Weights of a small image classifier.
Training: nadamw at rate 0.0027, batches of 64, held-out accuracy 92%.
Rows from block 9 of a small image classifier, named by matrix and row number. Each number is 500 + 40 x the weight over its row's rms, rounded and kept within 0 to 999. All counts start at 0. Numbers have three digits each.
After each channel's rows are labels from the 100 images, of 14976, where the channel reaches its highest value: "responds to" is what is common among them. Only what is clearly more common there than usual is listed. The data: capsule endoscopy frames (Kvasir-Capsule). In brackets: how many of the 100, against the usual share in percent.
# pw: pointwise conv (model.blocks.9.pw.weight, 320x320x1x1), inputs 216-269

pw.121:530495497517511565469531456541463490370607489452454556530555444554520492475497435501562478486520530438500471484497528546465525478537473534502533518543507502539570
responds to: finding: lymphangiectasia (63 vs 1.3)

pw.106:548489444558523499487483448552514486503494529451534495550543536565549490480527442500500517450432540542513516467578611560498480479514476458609522469525552487502529
responds to: finding: foreign body (51 vs 1.6); finding: ulcer (37 vs 1.6)

pw.182:452557511436480575505473518501464485517502473571499502495424514523436540518534425572606534492475503521571525480529482512531442468561516556496486548452491556456544
responds to: finding: ulcer (64 vs 1.6)

pw.236:546444516564508519484462385400440504449502522516516518496553462483456493494550530465457530554507515440471492439563551469539426521495487480533522499530503547546459
responds to: finding: foreign body (51 vs 1.6); finding: ulcer (31 vs 1.6)

pw.168:479482517465473502512527490498477513505501525464484497532505528470457451490478510503500456495479515547525519409525484480479552443473455516396541565543463496482391
responds to: finding: blood fresh (59 vs 0.9)

pw.156:504477471526556470521444502482453538532489596458458504510421504503466450433475452534461457491451511503475494482497486506483553523509453535494580414508518502458504
responds to: finding: blood fresh (42 vs 0.9); finding: ileocecal valve (31 vs 8.8)

pw.259:509498468506460532555508468516504528512522536521499439578414492482477504462521577588495499519461479514538469538524551549518546507523439485535504522520501537523464
responds to: finding: blood fresh (60 vs 0.9)

pw.297:492460509525558374420419472528540493509499514429554472560437465512518439419501477540415526483460460486511459438493518556482454493491508503479518499485524513448426
responds to: finding: blood fresh (63 vs 0.9)

pw.116:465496494456467483489455481496459464503488520472474467425450546499533427578445476507525498497576526501502556534600419466516452516495486520450448501467479531493489
responds to: finding: angiectasia (83 vs 1.8)

pw.145:490461467530521464461526429491422455530484517549502493527403462485528386462460524485458481455520436546506513492539431503445497502462495481490473493487459411499509
responds to: finding: angiectasia (91 vs 1.8)

pw.154:543573496491542537482500496487546536430502459505519523465510489491461459501536529430510576463522576555442515426567526487539566460481541503547448523507548429504475
responds to: finding: foreign body (44 vs 1.6); finding: ulcer (40 vs 1.6)

pw.316:505507469620459566510400527472588590495459491520550513458486502466561475511495577430540574502519428495529536382576539460519550489571480532573510471464488474495507
responds to: finding: foreign body (63 vs 1.6); finding: ulcer (33 vs 1.6)

pw.237:497522453526512490479550554468563465466502473525500570466488502519526484440463509452544522505485546531439406500550488451567452493476454438537548486510473532490461
responds to: finding: foreign body (52 vs 1.6); finding: ulcer (32 vs 1.6)

pw.26:426520531483543481479459526431467520422544482478531529518535528513488524539498508529516505546441500498489486560544531534501488452514522516544481476519505523484513
responds to: finding: foreign body (60 vs 1.6); finding: ulcer (31 vs 1.6)

pw.270:477495462553464430525495572545503526542434503411446542476472520465453527490466511543442461527494460537536485498457479484516565508458506546509526529509521524431489
responds to: finding: ileocecal valve (63 vs 8.8)

pw.52:497513487497475512509539564508525483512388457517575547480505499531520461438548489436498564451493582571471454385493535470577516510515461441541493438554519447488524
responds to: finding: ulcer (45 vs 1.6); finding: foreign body (40 vs 1.6)

pw.73:444479545556535438484493471445607526512503550502493532511481465484495474431483558535510560493541471561450457462585555498467438449520514536554481451513487437550465
responds to: finding: foreign body (45 vs 1.6); finding: lymphangiectasia (28 vs 1.3)

pw.81:540536521533513475475431486439480492434517544533517513486474444512437510438564447482551542482493546452502416497559543586465501499446506438587460433467460477503467
responds to: finding: lymphangiectasia (65 vs 1.3)

pw.174:526467519526480466459531498550481522529528568482496543535478505475465488473560481601550590427519579591530497463458513568537507489524527573428522468559553468566494
responds to: finding: lymphangiectasia (64 vs 1.3)

pw.169:540530512602511480456494459507517511481496527545462506535510490487448538498587524509499526443485513522463513498512556456507455478453543500545519507493468484517527
responds to: finding: foreign body (53 vs 1.6); finding: ulcer (35 vs 1.6)

pw.36:523456401426506454527465470478509536506504463526477477455498507443505495544452536487521463468516471459558507461519456440484568559461457546575468515548492546477467
responds to: finding: angiectasia (87 vs 1.8)

pw.100:548501408538524517567505426571515452499465522557474520520580507473508428458557478470495560508490484530476501557536517493515437549481519508572467427509521461507486
responds to: finding: foreign body (54 vs 1.6); finding: ulcer (29 vs 1.6)

pw.303:496431498460519486522497464529569473480493483514563485536557503554514457547540493570469485517592528535496487453596546514510529491521512416489489494447478435532446
responds to: finding: angiectasia (85 vs 1.8)

pw.51:490476453491488474540414533542511539508492524550436467486488561479479506532549492515515467493478454498483544569472487486487512391496526490490487471478458502539583
responds to: finding: angiectasia (79 vs 1.8)

pw.119:480486539535510458543556463518490505503459494566519456535462481474477509574536517468498485519643542526489556448494505530521521563451519418520481464486514485482507
responds to: finding: angiectasia (65 vs 1.8)

pw.222:550516594524499511524521460529459577537472508508589549470563526453477509534459555453495535475559530591466481541559603463559521500468537481552520513539495481495479
responds to: finding: foreign body (50 vs 1.6); finding: ulcer (37 vs 1.6)

pw.180:534451510547427462554460497443530513512518492457421459471513569442503563566439495532485505547567546475470543478525485544479507502521481456563480510499439454517473
responds to: finding: angiectasia (76 vs 1.8)

pw.267:556489519454546529479528440538525524462558445445422498516528468556456474492441496552567579538465456570493453480586532533506516520469461514488546473484474547456473
responds to: finding: blood fresh (58 vs 0.9); finding: lymphangiectasia (28 vs 1.3)

pw.197:518511559578504530485466465498454518565528523484435458525551447554608446501469493487425534468557534454426435407505506553511569476462434485474492518519432430403500
responds to: finding: angiectasia (84 vs 1.8)

pw.47:427555429424436487493465428549514488526545480510496426481508479506511537543512467449514468491527498505512527463508421521468474436454492497472462531511504530462588
responds to: finding: angiectasia (89 vs 1.8)

pw.234:520531507494570487435474519514523503461414549379459515495494417515439496544499457488554475513554489560545581538516492555416562499516490479565526530467523427542458
responds to: finding: lymphangiectasia (67 vs 1.3)

pw.204:576471522523461517538514499445507488452525503500464501514500528499456480523537572472494489565496558520473493484461521505532515467497394520472472473480456485512453
responds to: finding: angiectasia (98 vs 1.8)

pw.216:506505489479502519490507506517471489489482513492465531424477479600528444448527539529520445540423494566580462577472472543537544514536522512449415489428433460523427
responds to: finding: lymphangiectasia (62 vs 1.3); finding: blood fresh (33 vs 0.9)

pw.78:524483488522510491551437553474531479519549511476499514460549521488536488531523587451530552443465472509458515532570574489498506566538469515580505446504535533515496
responds to: finding: foreign body (58 vs 1.6); finding: ulcer (31 vs 1.6)

pw.102:476525546425482444519433517519493417495520507474463447600456534487495458513494579503440461452528522467462484440455514491513513480497473492477414458497547454496385
responds to: finding: angiectasia (89 vs 1.8)

pw.6:515511552469482558465495540478536507500493537509500490476516521545460585503520568544520475546467517490499568519520459508466473473481502521446498498485572480456589
responds to: finding: ulcer (60 vs 1.6); finding: reduced mucosal view (25 vs 6.2)

pw.262:505519571495494505524491532533507503432486509506472473460483521505578550521473427537530516486470516513526492543488514491481424484484470539556506473548519524470507
responds to: finding: angiectasia (100 vs 1.8)

pw.299:480525537463494493518500516411486486526498486504501525504478543492384435528479469491617449454503487476470528478518527520502520447483452479492482505478534464458487
responds to: finding: ulcer (66 vs 1.6); finding: reduced mucosal view (28 vs 6.2)

pw.80:585478521508455425483513457531458511472485506553477474431510482543546530508459513505454463481506410563528550473475525483517510479470456471472386547474437489524439
responds to: finding: angiectasia (87 vs 1.8)

pw.286:608555494496562513471492527538518596469465488488524594515508508465441462551537480540460500505466511489557480605572469573477541506502540616457570547522490545470402
responds to: finding: blood fresh (46 vs 0.9); finding: lymphangiectasia (45 vs 1.3)

pw.171:517507573479506533478521466475499569489481496502463444541472453548534505497532514461509544439509560490509422502436521480517453523583509514509491519505466430537471
responds to: finding: lymphangiectasia (67 vs 1.3)

pw.42:467546554532500529432471502464503523506476508478512500536474504475532491476537484471481497545418531523473527524528552465531438439490452543528464503495448481548563
responds to: finding: ulcer (63 vs 1.6)

pw.149:511503531519453529488476506499464470470532530522526513546523446560451480512573508439543502481539520424508465506499524471579504466499494493510539443532457481481443
responds to: finding: lymphangiectasia (77 vs 1.3)

pw.258:521468552547534468505496482489482493491538485477480420507431463504516474438503463480498409513394480453459485549456485529480491506496454461466537543563462491502431
responds to: finding: blood fresh (54 vs 0.9)

pw.34:483462530476407435530503527444497423485430546461458489544493572498504458573521521478531483588548513511571523522530418489468464460584454566442459476465461549451431
responds to: finding: angiectasia (76 vs 1.8)

pw.301:497471421482490527484446519511407501466518527565465499437480492448458433520471528463454526459491444497445537517527523490565459438497473516486490489480432500449392
responds to: finding: angiectasia (65 vs 1.8); finding: ulcer (32 vs 1.6)

pw.314:515466526532488479454481473545528515444492527486481592502503447544479468519511467467493555508581554484448431575515507492523539509552461512540539445504444572541530
responds to: finding: lymphangiectasia (69 vs 1.3)

pw.20:573527599468489484388487366547524540431484529424455493557503437542532496509468492570551532522477470434527523425504514529495507420461577508491454480525520468548521
responds to: finding: lymphangiectasia (79 vs 1.3)

pw.99:492499445476508505458515490493491498470478467507451461535449463524560402429462544513464528454474546494573515479498466507506564542556489524480541472524453573516525
responds to: finding: blood fresh (57 vs 0.9)

pw.170:486433471475493500527484555505532526519483491476511490479498638511415521521384529513510482516452530513524466520417528441518467568535420426463517469527466584499475
responds to: finding: angiectasia (99 vs 1.8)

pw.227:456502556474525473510550499490474384420534441512519480531416485476405526529583458528444485558447486484521479527497453420541463433494382466475463450519504524528566
responds to: finding: angiectasia (78 vs 1.8)

pw.144:460486484473490514444538564542483505567512517447548465474494567456445568508522494449535535532442484503497529495517468436455493448492494548474507490490558417463539
responds to: finding: ileocecal valve (71 vs 8.8)

pw.313:527495554471547511490491517493481484546527522464500488499550456513417500467515497558505490497554474545484460506523542556519489495463523458515549480496506502537530
responds to: finding: lymphangiectasia (75 vs 1.3)

pw.79:504543580465485558509490474476523492477476513507514534499514461466479491510539494477570438390533560484551508370511540460573457554530508509546474511439453454563494
responds to: finding: lymphangiectasia (53 vs 1.3); finding: ulcer (27 vs 1.6)

pw.147:629496432473530458509532474555444493449541579512472525562467499468458479456528560490469466509565529561575511532530508550481483512480495486441559504530508468478408
responds to: finding: blood fresh (49 vs 0.9); finding: lymphangiectasia (36 vs 1.3)

pw.163:500487518543544492474465440526521555464474430453439531523537545589460474530517529507552520436505554424489424483546477596463474516511569449587503440523509543569484
responds to: finding: lymphangiectasia (68 vs 1.3)

pw.123:468510541502487445466503542548460552429458524401455474548454455452459511542507464465496468460459503468511417489492441490441476454555468501511516533531440496549508
responds to: finding: lymphangiectasia (75 vs 1.3)

pw.10:468477413534481471483549566414535491560561484457491494506438544459566499575468505534573573500507535485531475577539516504506552528492521516526525510491489507492426
responds to: finding: angiectasia (82 vs 1.8)

pw.206:492511477450587504538477498542533541518482481558485542518522441536474506476540424515479538538473484417525550425498563576549519507550576503560579517538446428563504
responds to: finding: lymphangiectasia (61 vs 1.3)

pw.74:531506539493507511427527442543472471429509549531461547515495502498601593468459518507518501502519478510493503456518531456547532478532427482534450406520535516546524
responds to: finding: lymphangiectasia (42 vs 1.3); finding: ulcer (41 vs 1.6)

pw.66:500517499476458497452431481584449528458474466519502483457495486413525484530505509462448552505528489424490525476540516487473488466483459406442509497465444465520436
responds to: finding: angiectasia (88 vs 1.8)

pw.249:479419519495528467563475491488449493524489477542487489509549523511541481520510483518448519520465385429486547517539518502510469570468465479526495514502512436439504
responds to: finding: angiectasia (87 vs 1.8)

pw.54:545528505580517579490453440604508496555539583505523501546544456520507466435478530554465486461458489487496519594500510547492500524524496472460517497518513505451508
responds to: finding: lymphangiectasia (66 vs 1.3)

pw.31:528457540504609491471513507456521518448492516502537526524543519567445506488541451440540516478461425445535528496487503513549530524462532566531578471583485506547464
responds to: finding: lymphangiectasia (80 vs 1.3)

pw.4:513509524467458492440551439563454503458513486513539499507523475550473438515497447604484504469534531524462531480477471554523504515472442493442543491455520475491446
responds to: finding: lymphangiectasia (56 vs 1.3); finding: blood fresh (39 vs 0.9)

pw.275:564497570460448484571493549505510448486462502512451486535448486549488466583561512524511522503471517547532522482459476599577552480470478484483479472540482582499479
responds to: finding: lymphangiectasia (76 vs 1.3)

pw.279:480513565550450514539543530527508524563556510599500467614474499518481544581512488550462488458562526484551521494484470464410480422532563536459545488544522435489445
responds to: finding: angiectasia (86 vs 1.8)

pw.141:470445466454508469458479492421526441491429505528510480475489430541551476474491520421527468523475448508510491510491483506480526474448495543499497467491541482442406
responds to: finding: angiectasia (92 vs 1.8)

pw.223:392472489456478517537474481509480516516499551546539465483481466522472535507441535448462474483502504499475478540502526421515488498506448471480484480552437509492417
responds to: finding: pylorus (57 vs 3.4)

pw.215:469597480457489555500461537466529435500482541523470477530505523507447535510477482482585469444439506432492471555549515467517438474484459509454437460592511509516584
responds to: finding: ulcer (67 vs 1.6); finding: reduced mucosal view (30 vs 6.2)

pw.193:440454483476549489542465430472557455511564528460475535485463432488497518497538524482438470535530536432456493549455390441478518411511420482558484508452515535535466
responds to: finding: angiectasia (86 vs 1.8)

pw.257:460506450500507549465497564571560512489523548495540506483547522518543585476482502501522569473440557468535438484427499452491572514476486505479475462494507535579515
responds to: finding: ulcer (60 vs 1.6)

pw.91:496530505516505458485474441605521540484545515497542542547524436550496392432548458556522464525460535496523471430436473519507531586549504444526484529502435515512521
responds to: finding: lymphangiectasia (71 vs 1.3)

pw.278:475463567549430529421462488494495532536478529440511521460513530574538454524540466553521432459471511457473456501527460472530482478484536421527499462506468504420459
responds to: finding: lymphangiectasia (72 vs 1.3)

pw.114:541485467510528432461469415543463523443550539455513508538454444507488536443485489550487484482489525520505449487527437568440495446491497476495513430499420490465474
responds to: finding: blood fresh (57 vs 0.9); finding: lymphangiectasia (28 vs 1.3)

pw.232:504486588537569534518454475577526510565475510475402498557522496520528524490518445486542518560582492538495497483509492568559479475598558452500526468479468427546502
responds to: finding: lymphangiectasia (75 vs 1.3)

pw.148:515461541478515472439558433521542452404557514505506506494507511483435476537541451517478465555520474547483540538526526489468461506460549493547531444427527550512507
responds to: finding: angiectasia (95 vs 1.8)

pw.165:511544481500524510489441471529525440524541510536534504510522448491532481509546432503450476522507525493484543475508548491537441521516569412580485489473496535507454
responds to: finding: foreign body (50 vs 1.6); finding: ulcer (36 vs 1.6)

pw.112:479474583526476510567531510513507512487505517462478486504440527508426531515517545497548554565487425535469479442553522509540500505498481505466497529542512500450550
responds to: finding: ileocecal valve (35 vs 8.8); finding: foreign body (34 vs 1.6); finding: angiectasia (27 vs 1.8)

pw.226:477520508487482437452494477446443484478566521447455450434468514471444451536491525500513510510552594484527487469467504467487447451477499470437431518473462454494443
responds to: finding: angiectasia (86 vs 1.8)

pw.143:501533434481416525521486474470456477553496458479486423450472567516461504532559445464473539520486439453453524458508412424493526564508527545425481562473456403503490
responds to: finding: pylorus (49 vs 3.4)

pw.183:518450521541515512442504426435537490533476489506604543488536460530452470430535549492566545501548536565537527527517559506561521515435528482584460539473478450518563
responds to: finding: foreign body (50 vs 1.6); finding: ulcer (33 vs 1.6)

pw.87:538490507488488507494443429530504562457546487471404527513513541483499472504529466535468449519450487550559458563460516551505526526472529565517538509462432531592467
responds to: finding: lymphangiectasia (52 vs 1.3); finding: blood fresh (37 vs 0.9)

pw.205:469435496554503521466517491479492466527553533489454524482465576525549459500477503518450521558477468471506549520507453480516512513552523460459491497433488451430514
responds to: finding: angiectasia (84 vs 1.8)

pw.310:580489524496525479479478524485509500530525516524484473517415476504522446442499481486483513502409480512451525554512491483495565460518597566485563513492427493522439
responds to: finding: blood fresh (58 vs 0.9)

pw.108:474526472481525513476438463536459507510453553364498453496468407511535507449532480551569509434491575448461533506505518523520505513484467520486501455533494478553558
responds to: finding: lymphangiectasia (54 vs 1.3); finding: ulcer (32 vs 1.6)

pw.271:441467518474512475551487527490430497409434476457488532469517549525459547535496508507449478549481512449494467508572426503456511485485504566512507554534590480548542
responds to: finding: ileocecal valve (85 vs 8.8)

pw.211:562461495517575528434540426542462528448519563469466434546422477466503411462495463550475529530501508543509492551506484538482519477445498463493518492495456474503461
responds to: finding: blood fresh (55 vs 0.9)

pw.44:535515519439521506483468485526443512547503490537486483486498529456482514525474534474563435471540476422492523499500499490566491462480499508491400556470490514455505
responds to: finding: angiectasia (83 vs 1.8)

pw.16:472542457495517407501469455502477527495580488515501534560501544533550494571509491546471501401499499492512467483466450527504535464484530503464513463519508436530370
responds to: finding: lymphangiectasia (62 vs 1.3); finding: blood fresh (33 vs 0.9)

pw.176:526521493515539534487430562492532460437554466490580493471563483597444501432531476500516505505469486492492520528540491495633513549508556442569495533557489478559488
responds to: finding: ulcer (46 vs 1.6); finding: lymphangiectasia (31 vs 1.3)

pw.281:458572540519487600482452474559550443457455493581499483520515526458477542529545451477599475463480509474512550559522494468432529560522517528496494482469543512498607
responds to: finding: ulcer (68 vs 1.6)

pw.93:493522523572559510505480506535537558528474496461522610450532489451508501486594508461508536457491542510486474506581480471541509572492519411594514453491525458478473
responds to: finding: foreign body (44 vs 1.6); finding: ulcer (37 vs 1.6)

pw.304:443500467527471408566514496463487547569514513451466476507537552459445471504469474424516459481506484500554542445505506516463538502520455465537557479445550461438485
responds to: finding: ileocecal valve (63 vs 8.8)

pw.241:444475569465454487467419418529428477527493479482447504483433463449571500568510498540446507528512496473526473476448505509547466441533456493459481479541400463474459
responds to: finding: angiectasia (73 vs 1.8)

pw.136:537480514507508483570520508498494520498585508554484576500532546495543487495548543501541539503515513570527513483504541455508527406450456501512495475502489478516411
responds to: finding: foreign body (59 vs 1.6)

pw.83:449537538525502404460413493458427431500516551550465507439533490525485474545431556431528489419516548478535551453436520527536446470463480544484454505475492467512406
responds to: finding: angiectasia (84 vs 1.8)

pw.40:462541442498566503518504434488506535476497455440532513415452543454495547518458492546534519494472508543541454502516476460475540490446468550564512441430571552582562
responds to: finding: angiectasia (61 vs 1.8)

pw.39:533479487473501446474506507532535512424507528418464477534474455549445471465466470525419513448447512486513506446494531583548479514471517511487502453501491503480423
responds to: finding: blood fresh (57 vs 0.9)

pw.291:427405515497470584477528517452484507523559484464491497473535439542543497522497457474480507465552548457531466432516484443441450475532455431495477464494484488509473
responds to: finding: foreign body (60 vs 1.6)

pw.107:490521563483597548461527461538485456501517470450538537494590462473505474458502514525539605492528502542433545492552504519533412495502564418523452473485511562482435
responds to: finding: foreign body (55 vs 1.6); finding: ulcer (32 vs 1.6)

pw.268:548467493573458514493501550456462549416490499515515580514569574516466520485508592528506559468532424431433544479532495518498507481460593527551541541577519530548542
responds to: finding: foreign body (61 vs 1.6); finding: ulcer (33 vs 1.6)

pw.212:453557514523464491453442482458494509487501468477483465508451450525532459540465455527411484481563528485561527465452486502489479469507501477548494499501531467504377
responds to: finding: angiectasia (84 vs 1.8)