{"dataset": "capsule endoscopy frames (Kvasir-Capsule)", "train_examples": 42238, "horizontal_flip": true, "rotation_deg": 5, "num_classes": 11, "hidden_act": "prelu", "label_smoothing": 0.1, "init": "torch_default", "optimizer": "nadamw", "learning_rate": 0.0027, "beta2": 0.99, "gradient_noise": 0.1, "lr_schedule": "cosine", "warmup_steps": 90, "weight_decay": 0.0}
Rows from block 8 of a small image classifier, named by matrix and row number. Each number is 500 + 40 x the weight over its row's rms, rounded and kept within 0 to 999. All counts start at 0. Numbers have three digits each.
After each channel's rows are labels from the 100 images, of 14976, where the channel reaches its highest value: "top examples" is what is common among them. Only what is clearly more common there than usual is listed. The data: capsule endoscopy frames (Kvasir-Capsule).
# pw: pointwise conv (model.blocks.8.pw.weight, 320x320x1x1), inputs 160-319

pw.85:469485503466502492497424522552478458465553484512566581505534490421513457416514538484494523484509409498462518539548522525453486455506503489537532524531424560436503465485511549474458420539519520531539450467552505530563490522467542502435525599450493465458426484491473495557500473540552487449525502541525493556556535601442535554509555529523504428483474454515438504473508492466521537500504509546515598435507495483504502509463509484515573508524492503474507500448519537545511560499525472
top examples: finding: foreign body; finding: ulcer

pw.23:493474497476465517467585540443517491501463395517494536472439543445494529500516521457545520519504494542475566494551474439487454559537538455553427504605458545512519542494553476458563542521502449438548423414497461518482580519457483469472511462509490436441481500466498510515523527482511517518465514474490558455481429509496507527547500516550510524494537478498441514483463428496545553562432455495518522485506462459509554490446515517508464524431501471514515518535565550522456442434533539
top examples: finding: angiectasia

pw.251:531475445421440438461494412528503468475541539422473529485506485524461515472515504401455462513536501497522471538482490460445512494521476497478459547553500494470469455534487471473566569506464526510555524516447561524492479525476525505489516550562552545490462569459482538511543490525527479449419506531501513414508557531437536570486514451499571506515466545452569509433514448518477536508496496436520557509455524463531460547433506539501437546513459440648507486534483474535508511486517507
top examples: finding: pylorus

pw.188:525510520472528536476471499601459492479592457546555448555475464528517603452515505472528434459508546464451539457497557501524566453411529483511456486513486515536539536508488466547463508474500504527505432554460544502501506513460531517520529511458448519491515514459505542511583530513533475506525527489564476466549562519434484450544479528499559541468437420517502471560459519484515497438530507550482504529496477462535570543546436501524453503525510546473481510513468443539471463485479475
top examples: finding: foreign body; finding: ulcer

pw.51:515518473521548575504538454519518495514548509498528445531497513519529464599347532469512510508581535481483450536433518469537481503456517484485524467561492491545553467518534441562528437484510534507534499553492520558441544620474570526509586457482587576513520514530502483506532520435513548548448508478557453517445534481493490514517492534459506520488506522466448512585477578510505561472491503520485535514518517506447553485523459499516471509480461515521502501517525519473537504422495528
top examples: finding: angiectasia

pw.268:464497521446512438485540562527507557437427458483503520561527582488445539552432424528488472443479472561478553441508573548503523423486518564558489433483498501543524487482494542488482480521521518511474544489487537466484513473522497471547515540485518511552512477509471482458574475514524494453511457499419419546483501541583542478508452542529582508497506519484523527480511462469526562509557553490438524490574478521412521529517423518560516522527551497474491509570491446471477432488570435
top examples: finding: lymphangiectasia

pw.302:447484523498522522454469435499545513436523518482490392478486456545473463479395523522477482549496549413481491525481479515514524477574465521527439500505538479533457488457443506487433488442515487523485486553452485396581426534525539505498526499536536449515506539498506484416529509503497519512528494463471506469490626502477554467420461511439451563458483451391524542434551553537494478454543517617529495518539461465535464528488462491544538462452567472543507466507495529534557457509473529
top examples: finding: ileocecal valve

pw.182:485499511521496453482523479470437535533436508478491418502535469507443485511460504481495452496586590434540495513477474483439470508424517522448497430501523474459461441591497479564465518472443496489521528485489499546512407471518498511540433492554483477504549473569489516472496494469433472471481530485482477484483566472496554494452489524500503554505471512519501525442557517446459520467456486572533552561442525500464465445546468558436462489525463482459529535471436468448499576574438506
top examples: finding: pylorus

pw.97:530505440534484511524493540509491431479508500467543537485433422538486512518557541493484533516493531467490461526553473454470516501519540469507454478521570470520520547496547506472561487511417523452481534442479538503494419524527469421487420576474534435492497487525513455491438489539467540462488530518452476500492479496522469458478518451472527519514557412457486521561499499459515502597511539439478489439573499540500459534543476523609494498433515508439462503493519516511499581495508520
top examples: finding: angiectasia

pw.144:466570436470445443518496446523455390473451509499503423583498481488486536529527540548449516462443549463408486542527445506506486519433476512500452441540464505449522461590463507482486513492551475496537565410514494492549440462504482518529487475520542568464517484460501512464404567475537526499436551486489495456510534498494547566508514472519425464477478551541542510527494452478562462487570505458486517501432550447539540528486470506486497481518506506544537558447460519468485521495471473
top examples: finding: pylorus

pw.275:509529514538534503528516519458494493458417551528456495484492508484503531437573494518561476509521508490560519500451498533571490552477601522535450470470485491519444557489505524418507457495477539499451525573532474498445491490491515423550506500469513570469506490595483521484487426546472443559473521570514482481539568482442489562473548534539483521505611489521547467462512539507429449468480530446543544545551476495434543379480516436495485506527508484550506471525460469531456542524505500
top examples: finding: ulcer; finding: reduced mucosal view

pw.17:547418489434494519463440536520529492509443490462560483480487534481482576415523526456549486468492525537507509442521493561540488454450469530495431423416517523528459530505501474484469406441541509523444505508515434549471459520565494508492486548446475458537513582524572488583547519498513572522591487476472493620546543522512566502490514452465491433538543479530479448499483465494566558463504509531550499519531532514400478532455501393554480406528488498468474486461504426536471437428532515
top examples: finding: lymphangiectasia

pw.199:472575498471491586478528507529509562407562515465532486521523537575478494490467545445498444475520518483464486480430398483493507532514528508496540489486484495558536395446465506539447509449513491476475471535505494468465515577482515466499518515504557513439482503473447521550390465520528517540533460441596474443463541473466476469515481506451502462453504530464454514537456585481425476459497445528539462508478474522532492474455488481455486527508465517483444482493454464496624495525526591
top examples: finding: ileocecal valve

pw.191:565418481539528436483563486495474520480442537405427524496496508492475516526511461522513473518462529502527558467452494424490508477483521530477414450527530491436535544533488507455467515498469483479546541418479513494505390478494450486524586448436432490486500484505458493501501520436431434495440462462461480494503479506466512511528559504486498518505539469466562459467549453515452477485462524517454427528569561529562407488508486510472470492487549532440520459619527463491452511462481466
top examples: finding: blood fresh

pw.62:541528481518473572436514510477490537486554542481467480467486495531506487526492493500424464505429544500444479509481477486479508551503485401534502500432537502476503510449521486488487477489475505454467508586534457522502490533464501535482551463470532464486536540485453488560435541479450519516495447487630480479520448492452513460459512519535507452529536510441426486500441475496409473499450453505446464474511491439480496601405485504489420511497468535446484482449503510447570462517427541
top examples: finding: ileocecal valve

pw.16:548510383466560506437492532527500483470512516460463522485492486477471531519497391511536417565532500465556497532516540520518500504460563530521454453493490454440529472438547558588487435518478529508443532482511521476533473523470489544550489483474489465520443463543431482442526507460539535410506455552423466521535432497507526475467537509542578448449459404503499517420536440509534505463525469491502422526492477524442493465621511482491482437475551434455549464519539428483395513450496436
top examples: finding: blood fresh

pw.57:451430452511578474476539460485471431520434483481506503461467505492524513507504453533477403533495521488491474508457503502433514420470539516504451509494517487474537542601517508482520546418523537503489574495445460529549567485506425527534520484494467570515442493457487442462452449454465526443451504524479501423470478477461529545552509484550478522552502520503565505524537447456457436434548533490498452452481503482536489467562527582512495402458499469502539489482528533398429449527459456
top examples: finding: pylorus

pw.227:460464474438584468502513531511448491514541488473509491422486388511473470526452458456562482442500564501587563518476470457412512415494428526560486503543526497471461390549507499532476492427538514506427518500488485459491514480548491571496542447474528478500471586561500511449535461450529604515483439522532528525470512537515529524483577566509515515500542497540506441481598500486471532433509535506442466464515556474529509458513409446481489497492536600487496499558466444557501500535447455
top examples: finding: blood fresh; finding: lymphangiectasia

pw.139:474473509467526416501500534570466506429504513436563516496482423520493471523536469562500384508441513460559513544495533479411567532468482530460467465514485570443498491533481524444459463411573518521489527495459606430458494457519522533490493525468455435564461628501494505453394534475519504482453482509533445502563567567502548522461451543460496475467436527501504575486525400461467442457549495535441480481534482533490494511510521504545533476497514512495512470441487423517464480487535492
top examples: finding: lymphangiectasia

pw.63:497473491474528492528550490422535416528492551436497541438520551453435435533501528570582478538514548588551454565523460488453568391482528500534467488504513524518551542587575480493469495424469496519468534448465512548523471458487517495550480479478502504444446468461484521511527495502459523492483499570485440498499481478534496503568491487488531491516549479546558458562556463490453514459460503476474510433560539502510490483551501484523481515473497440556520522541501459483435482543495535
top examples: finding: blood fresh

pw.170:512510465487545419453564513472451504500531511452516438442466564494523459476535449469446491453550557474486513533533482472470531505481517530482448551570483498474494544572506473470471544508471511518459467487459513538572503516448457527515541539546575548515476441509507624488484443452547411477530466472513554511513499493467541522500453513488507528509520479496526496470521502462379412479476488471482486507410500487512401533478578547458504507469485452422554446486470526552512557531428535
top examples: finding: pylorus

pw.222:501512451515490460450564488473476451528522472468493483539513462484443463520440524564504499500542577475433476564490478505529423451546498542449470463500491574433547501523480482468519503489462493433541479482426483444464460491499486529531581532550526516523537528478492448466504518479469458532539512506523565493498485574471481594546515486515540631466504468497497481439575563510481472491547441492460487507527522478529392530527534529509538426511495564487582448557516562476459538461441436
top examples: finding: pylorus

pw.221:567479515520452469529442438516483583446465490561432518570510582537549521551470477520422479431523485543448463487438512520483520425499531513507520503491488458531456536486492459519452498388492590468474490477554517486530499518483491476503450414501481514514531485545475532426468535520513433551446536595450435494464451555485518485490504498525422578556478569594441482588451486540537523518511525541461540485477496558519556512515442537459521599558523457459502615503487492472512485487494493
top examples: finding: ulcer

pw.79:460509499554453394514502564544393545444499460497479518435502494491479568520517548469373519478568477540452457560563488506504501581547423512465483504478489527544492556476476486486506447496467529575482525508504478513529521478515538505457557507546522462506495574511477507519520462528474541479523461459451506497544543455526489506528418449444509545487458448525460492477472492445502534590536447491504527528470473470521526565451515441512560494486499502504508499574569605514526517504436475
top examples: finding: foreign body; finding: ulcer

pw.58:447531457530480534457485401471496520464515521428500393505468491534477456527433490480469474543544579438433514467468446490476498505507490455476534461520427462418452497537499448517501490546483488515498495550467489501428483547457463534467547527467510460424521521457508502486530538509539473461500481387537468490481523504429524517477483522479462595547495493522504519514515489460425441493489479531475439483515490484488550463510476569448427501466535502481503460531487447502529439597484532
top examples: finding: ileocecal valve

pw.185:499500563470477505426454498490471528374501497586503455490572527469443514528503509479461532400511498467509510491430486458441505548485499441528575442539462455555520475433503495510561434505517539455503456552619491439427549497512488497443497543516480533479520487543475484559601521542506475484449526479485524471476464434566448529479461493503476505504478552510449543490459553481543558439469491483514524504511551555598541495535402491503516559517501477529405433572476456377530457487490516
top examples: finding: ulcer

pw.94:553516416487502412550549481537537400513518492501593500386531433546490424411525504536544510499531535540564564487536524535512540481485556516508432480532514497420422470500513543462512480529452526484535513483491500467537459527496540476446574423445493520541518538542462460515495518497504455415545484469439474435517524465496526451500553452493439557503536423449499546428536516474492523423533451493533478535538559528516510443460502550472504430528534478486460425491519485440506484468502493
top examples: finding: angiectasia